config = dict(
    image_size=64,
    crop_scale_min=0.5,
    tokenizer='word',
    encoder_norm='batchnorm',
    encoder_widths=[192, 336, 576, 1024],
    decoder_norm_position='pre',
    decoder_mlp_ratio=4,
    decoder_qk_norm=True,
    max_grad_norm=1.0,
    max_steps=16700,
    batch_size=64,
    epochs=13.7,
    warmup_steps=830,
)
Rows from block 6 of the image encoder, named by matrix and row number. Each number is 500 + 50 x the weight over its row's rms, rounded and kept within 0 to 999. All counts start at 0. Numbers have three digits each. After the name is the row's rms in percent of the matrix's.
# convs1: 3x3 conv (encoder.blocks.6.convs.1.weight, 80x80x3x3), inputs 42-48, a 3x3 kernel for each
convs1.0 112:433476502469515500579550475429449501411464511504501498454488495456479491501506472525515516414474443392422444523484444516482447537520505434461517440483510498506516452486514455476496529522484
convs1.1 060:437440480492459411426460419477477445462448422460461467485507487448430399485452423502498503470453483505458468416447447441459405451475396454428505483468451485433457455432532477484483492469453
convs1.2 130:447499522553489488432445548488490501547470435441453548466477505572510452442477569503480424496524491498481387455509492404527598575520387488498474552512415455483556440518480538494415444479548
convs1.3 078:458469476483458450413419476483426446437412412445424510496447496504437470479484568465453510454493547501531561432426454437459450481460459485421478486431416452468522458409465494462434429453494
convs1.4 100:540531484479461410372375405583522476518513436437438453592538427587591447428400366527495503489500535483479493575576501480487493448490460597529442566571454444412443577533472490506447438426496
convs1.5 104:454553516390493485480420417448516461427565471428468421459525447397571510406427401549529542555480533501515495520562493383417480498508478479549491441596526434491445466555535423542498505456442
convs1.6 077:430455412457469420434390395434448455451444459445432470457463462462443448441470507459488491462485513478502556454419442520456399443447421423445468439420431437456491444426465517482466453440465
convs1.7 100:468507500488521530460518527433432502358416485394452525486502479464431495449493507465487528415504486434469448459474432503508420531495439420433524435427501443460543420448495392476487438479525
convs1.8 100:565554471432459528425435435566585486510553499446482474590571463500531508455481451506478473478442435523507508459456467441415440535523536555570482516539550436470485625606527493508545409413475
convs1.9 100:495483448541480457473413436546581512634595493499465455529532486599568500515442469483460492380404447537495521523493549456462493556530535527564504607574526517456469528515462594524517475439471
convs1.10 073:447479448456497469419435426471439429443415473451446443491468491505407474450438492405468533407497549473515574452472509446503469527541496479466463473418464445426453448446458480439465430428424
convs1.11 120:460422432514492575501423511490445408571538545511453469449418444552520538524480535427408471469458473565543560481462455412426446501581556484447417563536565508465511482452444552493590525432497
convs1.12 131:439506553539478476499493457482551545557453427490475486456535549544450479523494477539508452484525521442468449542398397316504603461525552465548515546473457501493459448545530549479458489500444
convs1.13 113:557481468556528420458459442589456465559517444503463476566397421568515465547471432503519505492513575536514462478517463415486594486479463565451427589552443525476449599493471553551416509493478
convs1.14 085:441415373463429399405374399461505501456497532490468571479472467483453517480483564466483518477484507531517579463436413512464416431435454495502488491455526507471575456421462486482504481443506
convs1.15 078:455447459508490452468444467457431467454460442451453421531464510501455448519468499438474536444483541476496572413417454463488462392441435499415532495429444494455467494426488510487488497436460
convs1.16 116:501579489565465469457394433511531465511457485435459527473529452562516433467450470550537523471533552460472418515458486340553608513547500528538450552494426439485487500563449549469434450454499
convs1.17 111:510506520477524476431468480532505541497590446425484475532523567495565478455489491434457455423429433530516508455477458411390470563525517539516560515579477464494521520486548530545511434448458
convs1.18 105:576456626464463591558491455502400493475472506534481437478444530418459482524438398476485486547538537542581559445433466422461460447506558515445540470490531559476457579441623490480594555458420
convs1.19 067:455479469518495435484458408409399394428473392424451453483482468417418397430421457443466488479508510511536543428480429504510424554545463419432457394416430449425455453435460479523456495460473
convs1.20 124:419466498503504495518529527476524438533531451555538508379407385538511465577516516558546544522476505494526507533536580458458523471464444432464401532542443568540485470500452516530464521525487
convs1.21 108:497466419570541480476503468482464496560589490504516480508509507572569508490502471502514524469457447474453499513475441479478488502447553513470533592573507502524493482456467616571517487507471
convs1.22 082:435457522476467504453461496433459510478428549452390557444491499440424477460431545443464492462472491498504512466443382547491382495460400446465478473435494490404573453468490477461530517468563
convs1.23 118:451463511463484517468508493432459498415440521412484538472488499466470508448520523414456463401490495397447458469471442495491417511498459472449523461474531496508548433453501420474482400496507
convs1.24 106:464422512612401423494612478477480497511461504451556487416437494584444492449529416453484444433525519485480504466493479399498449540468540456479508560495516464521460492469499589465442475608467
convs1.25 116:446412473560475457517543460471495527568462457519504456417427524550404451522505450517515486489517582519500514503493402333520537504475566457474514572442432514515421475472508571506478498534456
convs1.26 111:524604466570457418435396423528569426542494486471440507492534405573513482500440455510559506477535530488497449521531511400527523481523427509561404584544460484446458529599418552484421482461499
convs1.27 086:545569552382369427588509518455509461414486406515496495454445465420480413464453444452457461544548540470473459404412399467447472488492503484512511419529454480467466573547563413424457522484512
convs1.28 104:510531529495478406407371394527502498498556422393428499558534497559585441348410401508483452521486494491453419557530528458498538458479430557547495540603401383408454542542498510522396457446482
convs1.29 109:529503499546532486523527469488532605547581487517515451497552614526548509505529462515526519488443449532489502558487481498459527554502565498514627551578536533524495498489548571552519499534483
convs1.30 077:456458537462495512481492511384449492395410482412432533420505497482480502446467505455453488434492489447459446466468370446453413488479395406440505452441509471439534447484535456476503482478528
convs1.31 100:516480491429418453398438439653648562490473502451452482625566511483484476421459438478489477479495434490480435506510518481502499535528498602612537495492511406452449577544504434419470378449475
convs1.32 105:434418524409486589404447598498459527466559558416500563457446505442550580376452536504485476518507477528452469516530464482460531501444488486445499463580572378479549456457545434513536424474553
convs1.33 100:581388604539458512580418483538427507530498478551440502552411494505478434513445463553554552529544501510520492464493509477484449431459414551409484529459478513440501594412577539460489559430506
convs1.34 112:507448502422438507404440460701558448583525480450483503621505518563503479492499459469496497504523495495520498477521597478495558537529531663564453556511447446469483543464462468428466405442493
convs1.35 070:497472462486423610400416485518479422455475578453418476466434426476449555436440471452464508469509490461472461515517446518503461487478473485462439458508582467437474479456486486451576499456514
convs1.36 121:494552543444411452517482476479513489491509474480515471473519485481444471477494467560551569525546520432435452432461431453476489546532553458515519469505520475548504514561547463448444494499445
convs1.37 071:483489485453464399425451398508449430429409402439429411514451450463419381482441432458472496461482494497538526443463476459477405488516464525430440445406417500439450465454464435468427435444444
convs1.38 080:501459421476470542501458449499501478506544621441435496473429394460553620382396509550534501517468464541531529479479479448422463496531530464481466455522636410425501503498520480485593497454459
convs1.39 087:489506529443459484473449470440441459443457441452458482459430471423426413412406428445466443473473490443408423426423403510484402456465384440454453474457443498474457509511505457494436505486505
convs1.40 116:554378536538525426453569470546425530488512491428506447544361509544494457438514452517548498513546571532485483487540440409509547522450535540392499540533468437507443560418558518516446458554447
convs1.41 073:472474457453485440457427471419366432394413393458392447499428475433410421472466490447445511436479526536552569445432460501477389525508448471408444408393400445438472463416453467439448466436499
convs1.42 111:490590521443491508528494449393516494463494505504492470399578540432451477506492434549449473564517523497504529545388434470399464458452538404544509478507509519521472468595526454476525511496401
convs1.43 114:541519515476510447460506478533526570499577496469478474502521545495525488457482456469489492450434454513489532497437440465389419558495533521522598497548536470481494559549594516546526444456461
convs1.44 099:450478428446508417465489431448512444523524444465477469445498422460474421498483494508486490509461479545495518445422426496441429415393384419488460507490458471483491438501473514509459486484497
convs1.45 095:547576550391457466439457465524553530391485445447474449554517514417479471422462408450444445553511515517490517382454437488474446472466496562555567400509508424458444568605601415474500452458496
convs1.46 113:523505494497500490415444472628618467587580439434461510574559527579542479504477487445474460439453419488489456500507570479428493588574499588605497577568453468474510551510459545518480426434501
convs1.47 069:449470508506540487469490506482445492426457430444409453480483466437436432447441439454490493421484464454448491437473443486470365479483403506470500440411444480451469463446506503553498490512524
convs1.48 108:400428417431516567375498586490456457417546527408508535441428419414572547390507526533521515572520525524506510483517483536516514468520516473473424396591562376512536477467450432509558394512535
convs1.49 099:591501425599437437475424473566457461577442498519430465578428426579419446527407412509530518474500521500492489465468423441475473446415435582437391587460455551440446600504451588475475516446510
convs1.50 063:470441479474497457476460453477457398448443440477453399468468453434416470443443437441454533460471522512515526433433435487468392477478412505470466442445443458433448516401452459529481485533522
convs1.51 122:397592548562448473529398560462553500512434450504451561459556484542457455512405534536510466544508489491499421526462491401502535497568435468558473518463450507472538420585499543481414539437550
convs1.52 108:563577482513483473490487503485502481477515461478491429511491454418427417474469451441453465499481532508491508394416413480456437403411401518521516467478474491473453575553542536512513499495480
convs1.53 060:529466455500507459511503454452457430447437422488437426537510474482457406483466418457455477446491526448455481436475450465484405455480421537467463479450451529471439540445484531484455492458429
convs1.54 098:455493557462504548561566516421438507417443498493489513464495482465463491527499464457467428426442415426413402481446406527464391529462446446435497460461509510507510435469509431493492515552487
convs1.55 115:476508518451533496471459460444512534460562506480468441472514597419540540495476487411432450461440432528512496523413380462453412527568587453514573466560563499483477444494544473563552477466462
convs1.56 115:459420466370554474553558558506469447412521430533530515477411443360527405494533505515514502523492541514498511443503491486454517441488459487450447383531413510523499495464446363541439500533522
convs1.57 097:396603462416409490476376444451570457472421458552523541488653496455442498498465511609541571540480513525480502538529520457522498507486472469621480485458477552520536400608430426431484514470487
convs1.58 106:561556541413433475486481481514523515397454437470490480539525498392467459398466427418430423561504519476465487368448450497514513462484465524558553408484493463482451566576562427445470484482500
convs1.59 074:489589491425444464423405466461536423399497419472486493500603435402468407403441451504476486550484505522501497450448448447425411500470482488589495389514459463510521518588520403465464454473481
convs1.60 098:457458468503423447392389440526501497489424466419434494538589539543478472433427472499497544447521516458507487468479485454507533512530515562548544525475477436448522506522521449416469370431498
convs1.61 109:594499443523543450420447479594458458539508429495467544602450442578539460502469463498515495510503510500501411473527468448461574522464433607488440578559407486477474598493451532538412466489524
convs1.62 096:447380481447538547499494581534461491423485508491500581487410465451506510474480521502492478549510475503442475489496445546507497467446449500449481417494516463503554496418480421477506453493546
convs1.63 106:560537416579487443527431494622513456572426453565412496585487425585447457573407447525541502479497498520513451454531452408487481481493457600527404567477440560423457576548406585485477550435540
convs1.64 101:529577542420408428492470504468550527418481409487477498452491478399467411436488483440440454594533561501464525414442438550530503495469472476521538409500460465499480551562553419430467491445495
convs1.65 086:415403415468464500381417477438494509494477576470459547396488477463507546451485527441471485494471484502457547456403399513454399442417445435484511480476562500521566410401450503497540514500534
convs1.66 089:517518510484504463435457421492419459465431451477460450520451420422425420481434458414475506448460501517536555450459484509488451502523456471419444450403450494426487479448489498521507473463486
convs1.67 103:463417525456475591413405544514462556506496582453426585475437516487503574438402519474459456506505477500476491544516455505461484501441456483452550482546587430435543489468550478477564472404513
convs1.68 068:418426478483430409449431477462429440438457476442445420507456464451431466474418482410468514431502564457510583447460516445433475494507510502438457460411464469432488502465455484431439472422457
convs1.69 081:451446474441473439425436387453420464419439442450438463485413442461425417451470478413464494467460513523511568443464473473454431459454428470418484455405426459479477451406477453476497466463460
convs1.70 106:489470458585538570472459466454461491551492533445457479439491487543507515481503516485504517456459445544502525513487473443466485530539496473488520573527566491489502485481500627541629511484517
convs1.71 093:546476438538472488508488502571457430595453436575472474541436388572450407529463413545534540460457497503502488511520457398447440463480482545421385587483446562491475548437428551461487523488511
convs1.72 091:447399439459392517477434422483431490479499548532551422529463530507467531558570454478470540484496567502516566370429548355504559425496592499468522520482543547559430429402491468472580523507415
convs1.73 111:417436444532549485487529477485487449539562474546508429389343368541523441568527434524491484537510520512556548467482474474459485486517475414409411554580455555555444478464474538584476518509446
convs1.74 106:522482494427395482386455450644634529505509506432455472613582517511496513479483453429488468467499439464479442434536541507494498561517523612626520483506511444455493594532502430414474382411456
convs1.75 105:475555472516482397436356422469508464488530447402439496488546410552570427372410420557521513519533515503494472544551553407524523462497467512541414527580450371446495495557464497510408456441496
convs1.76 107:476474430614522502512501466556439412614517461583527495549517435584506445550516451515489504471488502516486483523491490442487526489472537566458434597508443564512477502443415606516487529473436
convs1.77 093:425446430393433347412408441489521545517503495491488550473536531503498457531527575488476492563496503579505543499487481528483470487408409462517549477499461500494526425469454458476400421455480
convs1.78 108:465512505550566518491491451438493543544574526519511475447502557523568535511501490477509495472451441485469471602505456494456499521486570437486579566584557531511505436461534577598558493467437
convs1.79 120:439398473435567558404508563484450491396563513427512566439417472400566516433489535477471474520509509483437469481497427511480512460429452482458489405584527419531560479449506419571527443498537