{
  "image_size": 64,
  "vocab_size": 2724,
  "encoder_arch": "resnet_bottleneck",
  "encoder_dropout": 0.05,
  "encoder_widths": [192, 336, 576, 1024],
  "decoder_activation": "gelu_tanh",
  "decoder_fused_qkv": true,
  "decoder_cross_attention_every": 1,
  "optimizer": "adamw",
  "eps": 1e-06,
  "decay_fraction": 0.4
}
Rows from block 3 of the image encoder of a small image captioner, named by matrix and row number. Rows with one number belong to one channel. Each number is 128 + 24 x the weight over its row's rms, rounded and kept within 0 to 255. All counts start at 0. Numbers have three digits each.
After each channel's rows are labels from the 100 images, of 14976, where the channel reaches its highest value: "responds to" is what is common among them; "colour at peak" is the nearest of a few named colours to the mean colour under the peak. Only what is clearly more common there than usual is listed. The data: photos of plants, animals and fungi (iNaturalist).
# convs1: 3x3 conv, stride 2 (encoder.blocks.3.convs.1.weight, 80x80x3x3, each kernel summed), inputs 0-79
# convs2: expand pointwise conv (encoder.blocks.3.convs.2.weight, 336x80x1x1, transposed), outputs 0-111

convs1.49:133105177138084174148142120081139172152112146115149132108105111176094149165111141116106121108093151143132149147161160136131109122144142096135149113119146104104140172181131103141120106159140169136117121120119108103159097161098147119120143128
convs2.49:088148144145121175098069104134109121129126188167157142095154133170115167120126121137106112103134155163160155141130134117121158110125134133136175121111107132124110137144133127113134067158165113133110141177134139125122109153101165140139175157110088140127132133104145140091134143132139167139121137128096142099104126097129114186124120154142
responds to: order Lepidoptera
colour at peak: brown

convs1.25:117086122129126138165104124085149205120140116097141147116110087129099131098127140118131126121133105113132156117119208142166127101119131132119125120117116105101125221141126109114151113118116151140103131111135112155119126143118158111159116119
convs2.25:144161149135143146119168118130097092164111184162130127091155136154122134136126121130115146125115119147176147153168135130126134169135142141113115109153100157150126144135155104146170158154135155136103130157140145160120146117116146113133159150087100148131152102140122136148145132126159142158141155113129135152178116109155132162102084126151
responds to: class Insecta; phylum Arthropoda
colour at peak: brown

convs1.8:111151080125135122102113154113140141126119094109156157117104163130121155126157124149112155125095113105164111136112152136136151169106099191112117143132119131122092142129167155106093146126133124159134157140116178100107194105102105167136111114
convs2.8:131156085121104136106158132121133098142141117112137138128142127135122099140140108127148091157146140140131119102087122113078128128134128077144153089146111149099129102112100172134102152134135143098147112115120118135115137145166107139105133178156122162109121134105104143078118132149100134136122081085098140117125136123100111119111142109138
responds to: class Aves
colour at peak: cyan

convs1.43:139090115125157084125122126146121094101117139154085113128156129095124093093136079148126147090151111133113130121117128091123146125115106148099121138150072102094158087093083110126121075084113111134117135092156124156124137133134153154129143152
convs2.43:129095103102092083136140114150115097133129115118122092123110110124122158109119104145149114108118070140120128105104100134141063116139099117108089136128123132098098136106130144105103147129116155110115105109122146126120141101124081099099117152114157101088087154171111107106139137126152086150137135105142135131108144159110124125090117124168
responds to: order Passeriformes
colour at peak: grey

convs1.76:099081122113159125080117115136120143112162120129144132151153167135136120130125127131148087144142093115121108105108146100076148135088082155086112135132075139151137167131118122104134152138086127119085108115121151115101141078155084135118114119
convs2.76:135110080083114115152124119101160121133119122072115073125147104088112128118125098094133132153106126111096128102081107079122085123111152119127121123084125109115119114081103127131063130124125159103150126127123087166101114125141111147073126127141131134074116122091121116103090114125106096114118087103148113109112120129080095119139149120100
responds to: phylum Chordata; class Aves
colour at peak: cyan

convs1.33:106102126153100185145142138111123153140101145110182122110116093187132135153151141102115118127109117119130116129158165120117104100134150103114158108119098131112119155204129150151126121173097188129127131129141098112159103153121137104122118131
convs2.33:103166144143117146093128149127128085146105146137162132093143136148132134150127111131124093131142156146148131163166133102145171111122113162145138165150116132163122150163137142109130091144174126102123155129147139116095124167147164138132149119119113120128166100131082135110147141103177153147131123139111122128116132075127105154124120140132
responds to: class Insecta; phylum Arthropoda; order Lepidoptera
colour at peak: brown

convs1.53:130149176134090139141143108096113135151101146102114088105108106129116125136102123102097149093091156134104133163147140113148096102145151075151147100109168095098123135135102105142142112134160127125150092120107087098147073151102129092132126108
convs2.53:067156130145118157086086115115076122139109173111134169126128141118137164120119124122097108105127172115146100129134140126128142119070163132101164113143088131132116117134129151100122123129105121143092135149169134107145114142121138131128121161125085128133130130095188146128151120107096135112130162156092145123103170116136116180143127097127
responds to: phylum Arthropoda; class Insecta; order Lepidoptera
colour at peak: brown

convs1.6:100110059115120123127116136118162204133111128116134142118124107128088126111136122144146164097136106110124152156114221143166117126128139158138130128136109112112120193134122143132148115126117137144156143112132127171122128126130130122168096119
convs2.6:128149138156131137101151144169103105149179149168134123103148128138087121121126140128153157146076137177114176111104124123121135160161129104092130140147139155117138135102175073149121131111110137141129126118114160134115132137125140086135153125075112159147157097127126099132171106151124144151120156128121149126125093106176145144095073094162
responds to: phylum Arthropoda; class Insecta
colour at peak: brown

convs1.26:106167152117109126132139126087132125173114124117099127130108150138065138155085108137107168086102172118139130166146148136140133140136137127156147122157167093105097116131129092135103097136189113147151103085143133105144123149091132123119121153
convs2.26:108140134131087097100107109154121114139125155127143145080114125107117173088124138109118086109130175109156120091102107165084127099087090134122183098119134113139097091132155136131113101114096103134108146151133167089139105148105142106134111138112142126161121127107156107104142101077127140108125127116094162102102138116141116153101095110125
responds to: class Insecta; phylum Arthropoda
colour at peak: brown

convs1.47:129111116149110182123146113121111134154102132123186126123113112193126130164168124112128109143116111135127101123138156133098113108136127112105151111116098141131144142193116176145099121188117192130126114121121108113142089132137112107102160117
convs2.47:133161116160127169114100138175127110185120157139198103131114157157130155187120150121099097097119142150149159166126150132136163143067167117168149151167112142136107137156113106143153082151147127133153146154159116134110072159122190119149163129120120154146177133123112164114127141104144150118134105120115159135118137105114117128140158135132
responds to: order Lepidoptera
colour at peak: brown

convs1.29:105124114118130073116090141105115122097106095125108147131104145071125159091109128140105130103111112096167100116105125115120141151112104156134102148137129103128111105076141103084122093081136082137109123115123159082106149106098117159117116123
convs2.29:155149087085118100135138112100165119139131131140135134115164134117101117134069127133154122146119133134092146106105110097103122087125145135112149095116139103090109130079111126113073121124131130104146119093100112147107156152131113138119143172125151154105088134100113106135139090132087105073115130110160093136104119147144119123108126121132
responds to: phylum Chordata; class Aves
colour at peak: cyan; blue

convs1.46:118139145115162126091115156133135131117157121120149142137139197131132128134149115153124111128117093123140112106124125110123171167100101201083112140160112141133133169134148154110134157128120125160089127122150186114121187107132108159140134149
convs2.46:120118080102104120143132122115156132137109126098132117104151125116109109131118096097134114154122115135125154106101094093128106109134161113124127117114125130119117123097084145123098134134132160097155121088127087155085146143153095117100135147116125163081098098064104143125103118127088110108102103101105121114096104144110092100099130103128
responds to: class Aves
colour at peak: cyan; white

convs1.14:121142135145079166152148111089111135155093143099146094101099097165125118149129116112097138089082136129115109148148161121128107097142155097130160103123128105086118144169116131147125101163146160132140097112121085103149083155097137104116124131
convs2.14:119163123150095127099130137145103096145081151134161159093108142135125141151108134131100100104120196115139140116154146143111171109093130131152170155161108118136111128134137127108125101138148128140131175132134133090127078139126145119159122128098108126166138133113122131120124136078135130111112143145102127130100158097138105149139133134119
responds to: order Lepidoptera
colour at peak: brown

convs1.20:136069090136157122130135112128113149102141166133117105127141119114113089109100134118130080127125103151092115105133139104072114095121129109092130119119062127121156164114103095143166155125072119104092134107120108100150100146138141113114125111
convs2.20:148058125134124105122106060126121109106144146121119121137146155116133088123191143071150148149109115163102081130084139084141112164131159131082092129103127135089087133100131103116095125108128155146126121141130097119133131123113109132129139102101117096129093125148121096129089125139143117140105107110137131102148128151113127104133075122119
responds to: order: Charadriiformes; order Anseriformes; family: Anatidae
colour at peak: grey

convs1.12:155095166141105094130105121114143094109113122130112140110094135081131163088128160110102087141107146120152163104128062158117112126138121101134109119098153109129123061085133111107127112092145111088096143146119134128126120132107143128114161100
convs2.12:129128104089140121115115099106141136107149103143088120144133097127177134134129127097117115130188078144125061120129108132136103142155100105121084103082125105131168089152124152155119098098106130129094130108118122106149136095071121136148136170136109130098101160111122123101142154140131130152121107116119106146149146103125117133139122133107
responds to: class Aves; order Passeriformes
colour at peak: cyan; white

convs1.70:089127139137120143163131107126126177155112121153150142115114115161103135135136143137144148135121145094124139139142201131174111120121150106128158139151138128128080190154106158140137123150160161161128106115134088144142079142131116103162156169
convs2.70:089149130140084163104140115164087140165115141167161149084127157124138137106131118096102142122096145145125150111137132143099140165084123138168140109115133146148096071143162152090123124157142105167092142136162152118126116131150154133170164161126098158132153115138173136144121146134137151175139147126076186081148191125132119140127154141107
responds to: order Lepidoptera
colour at peak: brown

convs1.69:149136205128078130154129113091110117131095130103100097112101131119128123123089122100090122090086156132122136132147124107143110123137141085150131101113171085094129125125105076129139101117148114119121092115102106096135100154094144115118129113
convs2.69:067156129114143131099078111115110126130100164134115123123138123136142173113137106143114121078113167114178137121147142141130125113108163132105158139140092143116089111158138156100130096137131115166090131155140128093127093107117109132135140175113097117148135120114187146130143166113107112118139140127108117152116151104128122183141113107123
responds to: phylum Arthropoda; class Insecta; order Lepidoptera
colour at peak: brown

convs1.28:108128149142108188137147139105115120159106138124164133123117128209114123182137120128117099127103138129131100128158154126097123117130135123109149117137120134119127142206120132145094117183131188140109117106141115104153109147119123116091157141
convs2.28:106154140146108134085105143141122096144127158146178132123111155138113130153127118120132079123126157151159164155132143134112138138088131141154151158127125137139116143158137119107121089158158122102112146176159124118118107148124166138150135149131148114150128127126115145108119144089159175146147135117112152096105128108115113155123141168122
responds to: class Insecta; phylum Arthropoda; order Lepidoptera
colour at peak: brown

convs1.51:145106160151090166159146121082134142149098143100157118092092100156119137139131131099083115097078131138133131136161159145138103129152161100126158101117125098087133141168126134150120106160135168125134102114111105130157102167088150110119144126
convs2.51:127160141130116148125075097122102128148141158158165092119114113116113137123141084137087104081120167160144116117165145145118127098090120140139135129118083122106141124153138110106132089161150132142087170161175143132142079131148168136140139136109136125162145126108116129155150149082157141135132162169100135139094159101126111168125133120134
responds to: order Lepidoptera
colour at peak: brown

convs1.65:118116116155120181132155129112115135156115143118186127130132112199127124170169123124124112137120117140126100125148163124101118114136137127099156113134099131124143148197123170153108123185104198139120130120131106114155105139132120113102146134
convs2.65:131145118159077148105130146150120090158107166144183101108112135157127143147139152120103081114129146139118143132134156137114155122080149141164160152145138137139089125141142117137133087115142127102134173164156129120117079166121176127143150119135142140142147133121115112110138113069152153123133124134097157104109127115137109127133148141141
responds to: order Lepidoptera
colour at peak: brown