From a checkpoint of a small image captioner.
Training: adamw at rate 0.0018, 16700 steps, batches of 64.
Rows from block 3 of the image encoder of a small image captioner, named by matrix and row number. Rows with one number belong to one channel. Each number is 500 + 40 x the weight over its row's rms, rounded and kept within 0 to 999. All counts start at 0. Numbers have three digits each.
After each channel's rows are labels from the 100 images, of 14976, where the channel reaches its highest value: "colour at peak" is the nearest of a few named colours to the mean colour under the peak. Only what is clearly more common there than usual is listed. The data: photos of plants, animals and fungi (iNaturalist).
# convs1: 3x3 conv, stride 2 (encoder.blocks.3.convs.1.weight, 80x80x3x3, each kernel summed), inputs 0-79
# convs2: expand pointwise conv (encoder.blocks.3.convs.2.weight, 336x80x1x1, transposed), outputs 0-111

convs1.56:456415561505505503476451509491511452454493461507504528507472527515476522501475539501499409512498465452529517419501420496378514523443435512428474518499436490495460444507509479449421469502436502473399512482518534480472523455493478523444516509
convs2.56:515435492461500445557507403475470447508512509419506479517533506459500515495549457420516503510572516481507451501424447442528472494473436506540457480452415524437510485416447521525398501463482517450543511495476440488458513454509484498448453502514519496463470491483446484451440461543506469550419458438518455452498484438382453492503508475448
colour at peak: cyan

convs1.63:501415523521481430517441451487506448435507447524455531488449522428501528429475545498489443518485485447537538434487394536457509510494479490476462520491495493519466399427506463439452487433511471456436515486481525507471500486479510517447559483
convs2.63:503435480413514430511487387470515460483529494469460476531503465445546523501489485428524519520557491499488396465461467480480462490540458474497440434433441492494544443479462533559465477445471536450541474459452454461477523476459445510469497569527482527465424486473467472431461503553459458526415421464473466435465511482467518468489503490450
colour at peak: cyan

convs1.32:563458592493525496448454470489481490459493507510473527542487550485545494479464537504493393505500488519487554405464388516412504510475435502448446494540507484531546501478452459446496489492457488511403434520476508490474459471513477492451516524
convs2.32:463481488419513449546487422452509541490458482455533424471471434431416466483422549442531515513503488426495487455483460461515435469450469473487488487434526452476471485426453474469449514506439505503529478491524424545432512543451471418495520484475500488440437421496507520486425466478454460476501462441512486522434437573464474456443498465473
colour at peak: cyan

convs1.21:476531565474469489531505481432475499520483489443425459484484496496433473508386463483462524409456529489493470535541568472534478473496515467520511467505530450449466532488498376507506468473540450484492427413485479450518473542453514480495448497
convs2.21:406548545479478458449508479436481505503476543494545529461536472464490558468474489515429492480451604426563540491484480505505482494471487504446561506494497477517437545505522496486471518515438455547474578560537562476530470472504504518503457499510442481542469513493503510497489460454509526522552561477452483507479491463539436592405492500496
colour at peak: brown

convs1.16:508508461524432569512537470445480539556437518459559476451442435576477495542528489475456530475442505525486475547518562503519460440524531455508547468490499457444508538581477545531484468578534570524540463472496419487526442523460497459512506499
convs2.16:443545501550451510427451507511481498524489569509547507460468490514501543570492498532481453453486537521522508533519544518456586486476492488531557530532505522532504479524555466483540426506549475509489544537535532452469434572510548486530527476492418518524521516487508505447513543401568553491464518506415531490441531462533457561491540466515
colour at peak: brown

convs1.66:515504450468491403443458472470512475470496464492422522452477467405455513432456483485464453494452532495525480500455500521460503465495437486526463494477502495460477482402530428442468504407524422448462515492469475500453508441454481506460498453
convs2.66:517520491401462458501494482495523507488565470516450455534513412503555551502463553459505495520550468524517434477427465485542419516514439482468526419437504477424559454473512564534479540497530557472461525482527550438507535475439459539526504575530507498521435560507405448498499459503469489498449514501549470522460558476524440515553502400473
colour at peak: pink; white

convs1.40:528408456514511449543451464497489485425512471509416505523495531411492477424440479512515474484521448484483520422519472513498515507482486501455475517502456480493484450413445423461447453414455455494409494441528533512487495507514546510470483525
convs2.40:485461486432492435532547412451440406500520460499527495473524449433463493469525476477470502501547459530526407485445436448523437494508436514499491445432453482498555475449501487510410511490464548472502464506459495471513517469462472422482483500472509511433447439508500429416516513558528485516429505466488470488525461508496514501450476492527
colour at peak: cyan

convs1.67:462393464491532462456458474521491518438558462514502488531544535462513460458493507507533413506515428473472465450474531478406530476447418541453463511522419514528493513467483467438475510454433473480426500487494498496459514429538458512457509493
convs2.67:537460476446457423550526479475522476502469521427515471500538491416475500477507467420559524501499510460483503459420454427480395483481471499516463465457435475488501443432444468543434517459456530468576474509496438548495485451511457460431438494525560499424468487451460470480441473490464444492486451435554476498481479479424436463479491456497
colour at peak: cyan

convs1.77:508492532501543473494501559500520471485539522512519557537504596472508535494536534534498483522501476500557503469526476478496562573506520627485497535556480523542527491475563542498553542494513480545476531501527618461525619523503516578486491557
convs2.77:498509454455428486530479488494522480511457493440518503496528489460449464517490498503509465560469473485462523468450432429495465488479528445491499474500525455452437515441416517489460495479509540513512451478490408565401502546536464511454489525500504547432450399441474492472445450497429446466497450471490465501436477508432442502457504498520
colour at peak: cyan; white

convs1.13:546444457501552432549485444473404478495542457508403534520500538437470471455424510465491530521528462509511477515485505421532504478517520513546505494500481524531486458392458444447532469456534483463509479426558501559481519505478565510542524510
convs2.13:470510539454480528520536528519474514473504475532470502458494417423484572423496558548536499521599471478507408404502470481454512520511456431448449472492573501473507462487501495515486497522462485521485513451465541437511500528423459499486473500432472533491478486516470497562512524496521443508496522469480498520458517449519429514460466413505
colour at peak: white

convs1.68:525396500499503441501436478482519509400500465499466508491476504414512485397470516493494439489495435461496563415497505515474503485470474498441468499478423478483485482440472447454447473418424476471412507478509517525487486487491526483458506489
convs2.68:513461456403502439523507391461457431466539540478488478477507502422504533448511485448497554481513514538525411490390423464529455538541445505512447457460440510443507476457495506519409551464437555416531484484440495499506548475488436428470481513496531450430402508516509430441483473496506440536446451451510454417512528452484500501463537513502
colour at peak: cyan

convs1.64:484479499456490458410437490483512472470483401489483521488483501474495519481497491498496467493486503445522505485442463513464510499449380505491443502495504491495454451475506482401399463467518474489467502489480514516398514388485413509460524485
convs2.64:506477449443492459533510465482547503486556477463502450533510431434514559512450522439539516493496506493505444462442452511501405481480465484539504413477506462474540413472478509510443544441483554415534461485458446469449549495493477511465466575529596526490430544501442494464497483514440493474438470476560499443438529518477476492536515420443
colour at peak: white; cyan

convs1.78:473499507483531495409461512490500509468508429479539504511508569502485510510532492502499436514495455465515490439459474486457520549429378553417434509504458486516497536511510517414467498508491488498409497504485550461431528404500416525487496486
convs2.78:504493413435450499498506476445531488488495467419511497512518487465499469505479492446525468525464514488468509482450472427478466461477505466536527493466511487501512490426434516470418528466516517457556478471468414476439507517498449533453512523501532561433461497447484489498464474503464450491490479425506478490443508551418447449500520460460
colour at peak: cyan; white

convs1.74:491459465463530487384474492483499539498505442468525503491510509519510502522518496498504451489491483488498487504432533478442488496436353511473468494494429491493479533511497517425441485526462508486474504493466509501412498379494387496459521469
convs2.74:542509464429477437535548514516531530496504525436536448514512473464522515525476479475581497550528479436512459494389499474479414532484524478536505443491497525454515403423447520526464538466480535448616524481500484498473512453520467539491471544539564574460452514505462527517440467521463479522497454448556491502483526488436462484507557430419
colour at peak: grey